From a checkpoint of a small contrastive image-text model.
Model: 7.76M parameters, encoder layers 16, text encoder norm layernorm, text encoder activation reglu.
Training: muon at rate 0.0026, batches of 128.
Data: trained on photos of plants and fungi (iNaturalist), 31.1 epochs.
Rows from block 12 of the image encoder of a small contrastive image-text model, named by matrix and row number. Rows with one number belong to one neuron. Each number is 128 + 32 x the weight over its row's rms, rounded and kept within 0 to 255. All counts start at 0. Numbers have three digits each. After the name is the row's rms in percent of the matrix's.
Before each neuron's rows are labels from the 100 images, of 14976, where the neuron reaches its largest size: "strongest on" is what is common among them. Only what is clearly more common there than usual is listed. The data: photos of plants and fungi (iNaturalist).
# gate: MLP gate (encoder.blocks.12.mlp.gate.weight, 384x192), inputs 0-191
# fc1: MLP up (encoder.blocks.12.mlp.fc1.weight, 384x192), inputs 0-191
# fc2: MLP down (encoder.blocks.12.mlp.fc2.weight, 192x384, transposed), outputs 0-191

strongest on: kingdom Fungi
gate.353 093:124138132161176189161138103129053092099096145129143157112122152120155146061105064164116107089111164130152110146123157136119100111134146116159142132094158164156104173199121115124059113143162133091092135092123079062121132125149092161201131099154100121160089123092115055129112104106116108132077188104104080079089132077092135103151139155115180150132126161169118133100072089125142085088106106042176142158102064097128087134172126133116118175128118078169112106083115122166093134149157126118146108192110154142138131147172186146175123127159181148112120128106155074091162094145125050181
fc1.353 090:068110113090141123158144061154125148135112160157094152084135109099116057129110139144089114180150165175084197139109180111183121109167096167195073145122114101156204124128121136133140157150139171122147076157125107162085129141086155116113141100174153209091174140113160074128142190106167113105122144106196130082123143108140112172125156176181070149205147181152113125130148113075133052123115100145125158144158137116105127031108131117147157162109101136107063155150107137163121124148100105069125106157136136120111136098105113101115158082147118101149123091152139145159174183114091154164
fc2.353 086:114079090221112152102167134095121189150164124127127121125129140151160099064117152068112133115168141135147073197118174108115058171121106102061045177113130127183101127108133071116127103143084090108112123223115204151135129119147132080127098149110118125092138104121116130099188138103121101147125126125143088108144116124072120144178094123131173103126117110116137108109136117117123057126124127117096127156110151203121104136140140086157163126101150136184198142159117157138149156094145103171156153103145080204105113102170103104101158171110092105105127096175061193146115144117166129173

strongest on: order Pinales; class Pinopsida
gate.296 085:070079119189111129105141149189126131111138167123147122142114131119144171085102140056108140187139145085148129128096121152162122136111093115139073143089116076154083169092135104050101124082125159165093155172125168150104134114150188117056144154112074122124105116122111123131134125095139096122083105092133085192120118124094111082140174196066079114107131126097102093097169137110119134175115175135079178066140106121205131124126182125175105168144148134087083112100109150073101143125160102160121139137152202104110141136103113127082126119185076089157150137148151101138197125143069193164
fc1.296 082:167122084135101150139158107160110124186085149133121115134115102126138126123110078075104120222134092125164112155070154089160078105134111118106159145132117149131096144122151138095111113149095142115110093082115167139133158067164110088137121105120096117167119178169086115198127149063099099161144159206121122102141159088125140143119181135175113215133149118141082095170117126189166135160136159103131071111143114139143136105110084173104141138084064129183177116182157125093147123200075141173175157159183107154127113145067102076141152084124150122100119121132157147203114092125173200139
fc2.296 084:202094094012111140151104104139111123164149083075129112128141109111119048124144112160124119168148146143119095134170145111101098135117157115141123161061123089185142124115159172112107098151168151058142139137127128127122124097153139126105140127198125101159166126080140108119122149127188100120085139048118129121103165135134157115086132078157067135209097119087130113143143159129080138152122136093121120161134113120175117128126101146050074146158131180128105169168148145148177133146125053119145135135163100150084144081078103153125082116066150082122178188158092164096172122074188152137

strongest on: order Fabales; family: Fabaceae; text has "vicia"; text has "vetch"
gate.355 101:193142114131128115195125163123103185047202112075155107123143114096121125165161071134131091124156146113138174117111174137155087145073126159114151075100084085149144203056166101189125091157133096083179115129122136118169138161141089167170196125137122110145147148131180094111147162184161117084119148165139203084134106128133136138118129144129073071117098100069150118112161092117134129107085150051123086105099050142132147129092093142091090126130129146154088179139125118126116103134126161101164038102124156085069163143151117103090111095120106102138121135137153122088132139128140104158
fc1.355 094:131143160078138108142135091041086122149118225182104126147098150156130095138127055097170139157144108114113158116086106123203123110134101109139149159091162054189107092146089172108111119145087139164108129109107133081090129126130081128203150145127092128160191150136087130164132121137133161166148088053065148150085147165099177156136183140132111138111131070118134114100074147126151101085114133139176183129086166134118147125134125161152152121164099100155142122091147175157143082148140160188131137182173109114110083193111129158161159094129137162102119084062165122140156113152139185099
fc2.355 099:143109131089135156140069157144151173127086119154099096103114092173087110065097153133140127080144177161139194186113148144127179083181165119125109119055142087123145099176117138172146137126139159120115130139116087085128054160134081079129077090078158149087136121164128206154132147092135135122126145188103111116160111165134193144078139169123167147030124133186137147127141147130104127156105076048111126152131182124109085168098082158147146086125194146113112151126144135079112107143079124161167140144149174129183110158141095062153130134189116161110108131156132075150108107128108159119

strongest on: kingdom Fungi; class Agaricomycetes; phylum Basidiomycota
gate.58 090:119085145128119156099145110131140094154140111110126077148111169134108117165076160151113170107115165154147079133068117143150113047115161126060126085146119117171175184099136065105142124149183127144122129167182142168150167160133142170064140144135135199084089111151173106106081122184171107096114169116105153123147079101095176100174111126145142119106163134143111164110132128151081169141104109107100162107145131137039103121161088110166084135113126108106151191147097128115102114158098082147157171158098171158065093183119115142104196087128053049167098177128166155132094108143144130160
fc1.58 088:143132130140170112121128143127112175109137138090109091137116125167152158125096155116159165152150096149137170133048150123082164098150144162089125125111121105074140105116104059129111141154135167118170179087152165140171077147093136183072087153100127174131085123145132142126171153209140095123141123116157146182092093164152121136155130057123161076103107194119177110094167144194185063137107053055135155152155111095097160143163147102159117145138120155138200185145127143142108114093125149125079162126119106122143061111128172137132142109085099147158136064143142051150159124141188160185
fc2.58 089:144115144108117134129124134151133180166106106119132072099163108098149178162156184107181149106149150094120105141110137126148136083114117128130091080180076196180111102126130077096141101160097092140081176160137148125160130119153116110102105089122067142104092112114147133143106116095170152099152191114141163188100108162159153050155149185129129102121138140119149199134125159146113195103139149109111119184208120177072105149135123102159116117203116130175125153100096091145165077163080144069133083094115175085141099164124177115093113154126147152183194174106144170165071137109092161086

strongest on: kingdom Fungi
gate.163 108:189180056126172130189175122117092076088162085101137123105075106091136117118110123109141110130129147079092160096159087164171089156131068162142092081118091127217123124142144150096096148161128134132172094127060135117118162126127131155095142179140160165149104163157139142148117195156159120100108106128099087136128060138126149134138130159071113095191100083137145122112110110147101190187068123087067148098150198108075117189133126105169130152100133126102130097140137128093150094135158118224103123125155163202103124142152117156174114135083123131116122132124127154172132111065171113161
fc1.163 105:154085163073135080190209134093153162111142122155144115164169123126131130079101079123132128095125134149075108146087110147088146108179158102069118093135132095096130124095088096153182117116109124174206125111175146148154119134093183120111066103125099173202131167130097143061128127102117169157143124122163049147097089122138094106097138154117159119123170134130137143150101140159112130120133159167160111075136082175086136086154191124144097134137091145182187142138185109108132115128058176123144139114134103117110111193083114080087173070187169145085116081185137150134136126095111116094
fc2.163 106:141099110146098144098147104147079107158099136150086153098132161091125108140168153114061124152139153124097123132089152131128110096083061139144103131110136139133163134143156084138120157129158083027060117083122119115167114084111116094108178087095063121147162117169169153105148118111179115159193147127146105203160126094124145123124178062061134124115149158121135152144178143158109124180149131084166109080148145179089122145085107197129156140097117173126149094148164183143113116184113136114104135214127172109110176095146136175176119150035097119080164126119084143115170164118144085115

strongest on: order: Caryophyllales; family: Cactaceae; text has "cactus"; text has "echinocereus"
gate.14 071:132130186137103172095104107107088034092140125097129102173131170091084148163065128131143126144146092164133105160115141121113081087091120142107034094128150096145054117117108103167077167166167161117140109110155119114142139077136146174131091169141096159096144179108126136192104113192125107102148095085096172165135097103102090093210093120192146164163156136146124099149107157124154147157130118112132088086111086129183152173134144137133083120140112098143182098099145162087171105142127177168139132129099138101131196178152133115072123157148144118113202168148178124196102113127119152158
fc1.14 075:149168151099177133172114119195135127205067135199165123124124088128101104151124138135148126142181105114107154147102125177110136082079080145138163101160100116113155123182084158147137161124098077188179076141119128127130128134094141111120110098150144141130103104137100112102125064153125092125090167096139155102049136122079112164142082094138171099163123156078099116166147064144116097129141100165149051146167143166164060180122100174138060178112162128169122136172107130130130120121126056072150139110178098109125140129201137108086121123154159149135166103110194130165083125102146087072
fc2.14 069:079158113178114189120173141159132129140110133127119126159163096105142062128153160116083151143169085116133134181094177121143101079169111159124104096077110121056115098107121152197172056226118141131155176100144120147189130095107114108151128062137196142077133166163088154167147082126142117106108104077166092152140128099136135129124046086165113138134138086166132140132157104115168110126167180122089149167139149134123117150056159107117160201143169119162170133146127111171169171133133142129128085099173161163146098123137123120128119083119071129185097079123076165155138160159091117108