config.toml
model = "contrastive image-text model"
dataset = "photos of plants and fungi (iNaturalist)"
train_examples = 22605
image_size = 32
crop_scale_min = 0.5
horizontal_flip = true
color_jitter = 0.2
tokenizer = "word"
vocab_size = 1482
loss = "softmax"
embed_dim = 256
encoder_arch = "vit"
encoder_norm = "layernorm"
encoder_norm_position = "pre"
encoder_activation = "geglu"
encoder_mlp_ratio = 2
encoder_head_dim = 32
encoder_fused_qkv = true
encoder_bias = "all"
encoder_qk_norm = false
encoder_parallel_block = false
encoder_inner_norm = false
encoder_drop_path = 0.15
encoder_patch_size = [2, 2]
encoder_layers = 16
encoder_width = 192
encoder_positions = "learned"
encoder_pooling = "mean"
text_encoder_causal = false
text_encoder_width = 128
text_encoder_layers = 10
text_encoder_norm = "layernorm"
text_encoder_norm_position = "pre"
text_encoder_activation = "reglu"
text_encoder_mlp_ratio = 2
text_encoder_head_dim = 16
text_encoder_fused_qkv = false
text_encoder_bias = "all"
text_encoder_qk_norm = false
text_encoder_parallel_block = false
text_encoder_inner_norm = false
text_encoder_kv_group_size = 2
text_encoder_positions = "learned"
init = "kaiming_normal"
residual_init = "none"
optimizer = "muon"
muon_scale = "match_rms_adamw"
learning_rate = 0.0026
momentum = 0.9
nesterov = true
orthogonalizer = "polar_express"
adamw_lr_other_params = 0.002
max_grad_norm = 5.0
max_steps = 5500
batch_size = 128
epochs = 31.1
lr_schedule = "cosine"
final_lr_fraction = 0
warmup_steps = 110
weight_decay = 0.1
adamw_weight_decay_other_params = 0.05
Rows from block 10 of the image encoder of a small contrastive image-text model, named by matrix and row number. Rows with one number belong to one neuron. Each number is 200 + 30 x the weight over its row's rms, rounded and kept within 0 to 999. All counts start at 0.
After each neuron's rows are labels from the 100 images, of 14976, where the neuron reaches its largest size: "peak at" is the part of the image that holds the peak; "responds to" is what is common among them. Only what is clearly more common there than usual is listed. The data: photos of plants and fungi (iNaturalist).
# gate: MLP gate (encoder.blocks.10.mlp.gate.weight, 384x192), inputs 96-143
# fc1: MLP up (encoder.blocks.10.mlp.fc1.weight, 384x192), inputs 96-143
# fc2: MLP down (encoder.blocks.10.mlp.fc2.weight, 192x384, transposed), outputs 96-143

gate.354,139,181,198,230,214,237,240,133,190,186,202,200,220,157,198,154,212,145,187,180,282,228,226,208,218,210,226,220,152,229,219,189,162,193,227,185,205,151,196,193,221,186,206,237,147,156,234,263
fc1.354,127,209,238,216,245,139,203,181,204,233,234,183,201,219,196,200,229,156,196,178,193,146,159,212,217,245,192,192,187,198,168,189,182,160,210,241,209,216,140,195,170,226,261,188,144,144,237,190
fc2.354,148,195,186,218,214,234,222,186,211,201,192,216,170,202,218,246,178,205,177,220,140,213,200,192,152,188,208,189,191,228,179,217,231,192,279,196,202,140,249,154,202,216,173,219,267,169,197,127
peak at: centre
responds to: kingdom Fungi; phylum Basidiomycota; class Agaricomycetes; order: Polyporales

gate.332,225,172,203,200,184,160,169,186,200,194,144,202,150,153,245,233,225,211,163,173,208,217,219,163,186,149,224,195,163,231,238,190,160,187,157,200,202,188,188,176,215,143,169,202,234,265,181,184
fc1.332,204,201,154,231,149,166,203,192,198,220,171,173,204,161,199,158,219,192,207,213,212,157,234,157,234,174,206,210,204,216,288,205,147,206,196,186,140,198,214,148,153,185,196,231,226,212,172,247
fc2.332,214,183,163,195,210,216,197,158,222,157,211,198,153,183,172,205,193,223,187,231,157,226,270,177,244,206,189,203,198,180,190,206,168,191,207,135,148,236,218,167,219,182,203,209,278,194,191,236
peak at: centre
responds to: class Liliopsida

gate.356,161,194,145,232,179,252,220,197,179,184,207,169,208,148,190,214,260,190,185,181,158,171,157,225,244,213,237,234,233,227,191,205,238,185,140,309,201,159,165,176,213,238,185,224,201,221,231,204
fc1.356,145,179,183,230,286,232,170,181,244,227,173,165,232,180,272,222,195,163,184,187,177,212,176,215,194,199,269,173,204,201,163,227,158,187,197,197,190,172,181,231,214,213,156,229,256,196,234,131
fc2.356,163,188,178,250,241,135,155,173,240,195,180,195,227,196,191,258,212,196,154,154,157,231,221,207,266,201,202,199,224,192,225,217,181,196,132,198,231,213,194,250,223,165,234,185,190,148,211,206
peak at: top centre
responds to: order Asterales; family: Asteraceae

gate.293,225,210,259,223,167,219,170,189,209,248,199,193,222,162,156,157,215,142,258,188,137,192,188,240,192,170,200,224,209,257,183,232,197,193,214,140,147,172,258,218,201,211,213,202,180,192,218,216
fc1.293,198,218,215,211,214,184,229,195,184,182,177,205,157,200,147,147,167,162,171,210,190,158,244,249,230,153,233,230,216,229,194,206,250,197,169,194,195,177,215,186,193,190,176,172,199,143,190,255
fc2.293,201,175,184,197,240,192,174,229,158,157,127,218,195,195,208,237,222,183,180,179,251,231,196,222,199,187,201,193,244,252,217,194,188,167,230,202,237,182,222,200,230,220,269,200,265,184,152,257
peak at: bottom left; bottom right
responds to: order Asparagales; family: Asparagaceae; text has "yucca"

gate.288,126,221,197,202,219,156,180,229,243,172,261,252,225,220,182,214,268,218,223,199,248,201,211,180,196,207,233,174,216,197,201,239,204,171,204,213,265,187,279,219,213,196,195,213,215,180,226,183
fc1.288,200,221,227,185,230,152,209,185,192,203,201,235,251,178,239,203,247,213,149,226,218,225,150,198,195,230,183,218,183,185,186,256,193,237,155,191,206,212,206,203,212,187,301,214,177,222,192,193
fc2.288,232,183,203,180,202,181,226,156,240,191,199,175,224,259,200,147,236,207,180,195,214,230,169,176,236,178,196,219,239,231,185,199,195,220,153,204,199,199,178,210,170,192,225,186,280,183,200,121
peak at: centre
responds to: class Polypodiopsida; text has "fern"; order Polypodiales

gate.238,185,253,230,174,222,209,195,229,167,211,213,237,202,197,183,211,207,205,236,166,201,221,224,185,183,177,207,190,188,151,160,184,199,160,212,190,166,192,176,228,164,221,211,197,187,198,201,218
fc1.238,203,258,178,176,209,234,203,225,185,180,198,193,231,165,231,167,171,250,179,216,210,205,197,227,170,191,219,252,185,215,224,155,214,272,193,168,184,244,174,139,185,199,198,234,168,141,221,199
fc2.238,171,160,211,208,240,202,227,170,177,170,212,219,170,180,204,215,151,235,196,141,165,190,195,238,203,164,173,201,151,185,230,176,237,218,196,176,243,147,162,168,170,228,174,187,217,247,207,171
peak at: centre
responds to: kingdom Fungi; phylum Basidiomycota; class Agaricomycetes; order: Polyporales

gate.164,221,206,213,188,250,179,201,180,161,134,257,223,175,219,216,215,172,202,213,180,177,231,191,224,216,230,155,214,200,203,169,123,219,223,141,154,202,234,155,210,193,186,183,210,165,293,188,181
fc1.164,209,206,195,213,179,175,190,175,154,152,159,237,190,198,201,230,205,204,248,220,213,150,223,167,118,178,239,240,235,212,215,232,257,190,229,173,218,219,208,233,180,196,219,171,248,208,231,193
fc2.164,222,254,195,204,202,158,175,164,232,183,183,188,206,181,159,187,162,248,168,154,197,151,225,169,176,153,243,223,152,175,188,208,176,190,233,258,243,201,169,272,200,208,186,168,190,154,225,234
peak at: centre
responds to: order Caryophyllales; family: Cactaceae; text has "cactus"

gate.300,218,151,189,193,200,192,195,244,191,262,225,188,224,192,224,179,213,192,190,213,211,249,216,149,190,238,177,153,204,162,151,133,175,197,197,155,185,198,210,218,212,243,199,181,186,192,205,204
fc1.300,210,190,203,194,242,171,218,205,199,230,253,218,232,221,191,219,116,212,145,159,277,198,182,200,229,167,214,189,140,209,243,227,195,234,242,205,186,163,195,163,221,154,194,201,214,235,181,176
fc2.300,224,202,181,190,244,275,217,147,190,174,210,185,161,199,173,253,165,189,197,156,208,242,213,194,177,155,208,244,203,233,183,265,232,228,238,225,210,210,175,182,246,234,172,202,185,203,226,183
peak at: centre
responds to: kingdom Fungi

gate.322,204,167,203,179,145,192,176,151,251,205,239,203,222,189,186,208,154,185,191,218,213,240,189,219,167,217,138,219,177,177,137,190,184,216,258,202,210,204,171,192,246,214,176,211,192,238,212,192
fc1.322,259,209,166,193,213,220,211,187,231,212,192,207,169,183,243,151,185,184,208,220,193,193,186,185,217,219,207,189,176,198,231,264,162,216,198,269,175,216,223,189,198,265,186,177,199,165,249,247
fc2.322,177,213,225,173,180,184,198,272,206,189,202,183,225,246,233,215,158,236,232,187,216,184,231,172,222,171,183,219,192,206,208,192,195,178,183,199,223,215,194,188,190,184,172,204,182,157,151,204
peak at: bottom left
responds to: order Caryophyllales; family: Cactaceae; text has "cactus"

gate.24,237,201,228,259,157,177,189,223,241,191,178,192,189,217,151,199,228,193,236,179,168,253,212,186,143,137,167,188,158,222,210,124,242,141,193,189,136,253,219,202,214,178,206,218,219,157,201,234
fc1.24,162,161,212,156,162,193,171,203,220,178,184,224,243,217,165,185,151,228,197,189,164,206,180,187,176,211,205,208,210,214,237,209,210,151,188,206,161,227,211,222,171,195,167,248,175,188,136,203
fc2.24,125,203,201,229,225,149,179,223,202,199,163,172,252,215,182,227,272,240,169,202,192,167,197,195,230,170,201,136,236,216,177,168,204,219,247,189,203,192,170,250,186,153,157,134,197,184,216,215
peak at: centre
responds to: order Caryophyllales; family: Cactaceae; text has "cylindropuntia"; text has "cholla"

gate.5,178,190,193,189,222,216,179,186,208,160,176,236,237,223,129,175,208,252,201,186,209,201,190,200,215,182,200,187,155,205,236,212,131,154,214,206,192,251,192,213,221,184,195,202,209,234,149,187
fc1.5,178,193,202,180,163,230,152,115,176,240,204,224,225,207,208,123,144,202,184,233,200,212,224,181,169,239,175,219,221,204,197,224,244,159,201,205,268,238,199,229,213,209,179,156,195,237,223,245
fc2.5,211,199,229,208,143,195,209,193,167,196,206,167,265,188,184,160,204,194,184,186,230,208,242,194,222,173,202,163,142,181,227,219,173,228,179,236,196,167,225,189,192,192,177,198,217,217,201,216
peak at: centre
responds to: kingdom Fungi; class Agaricomycetes; phylum Basidiomycota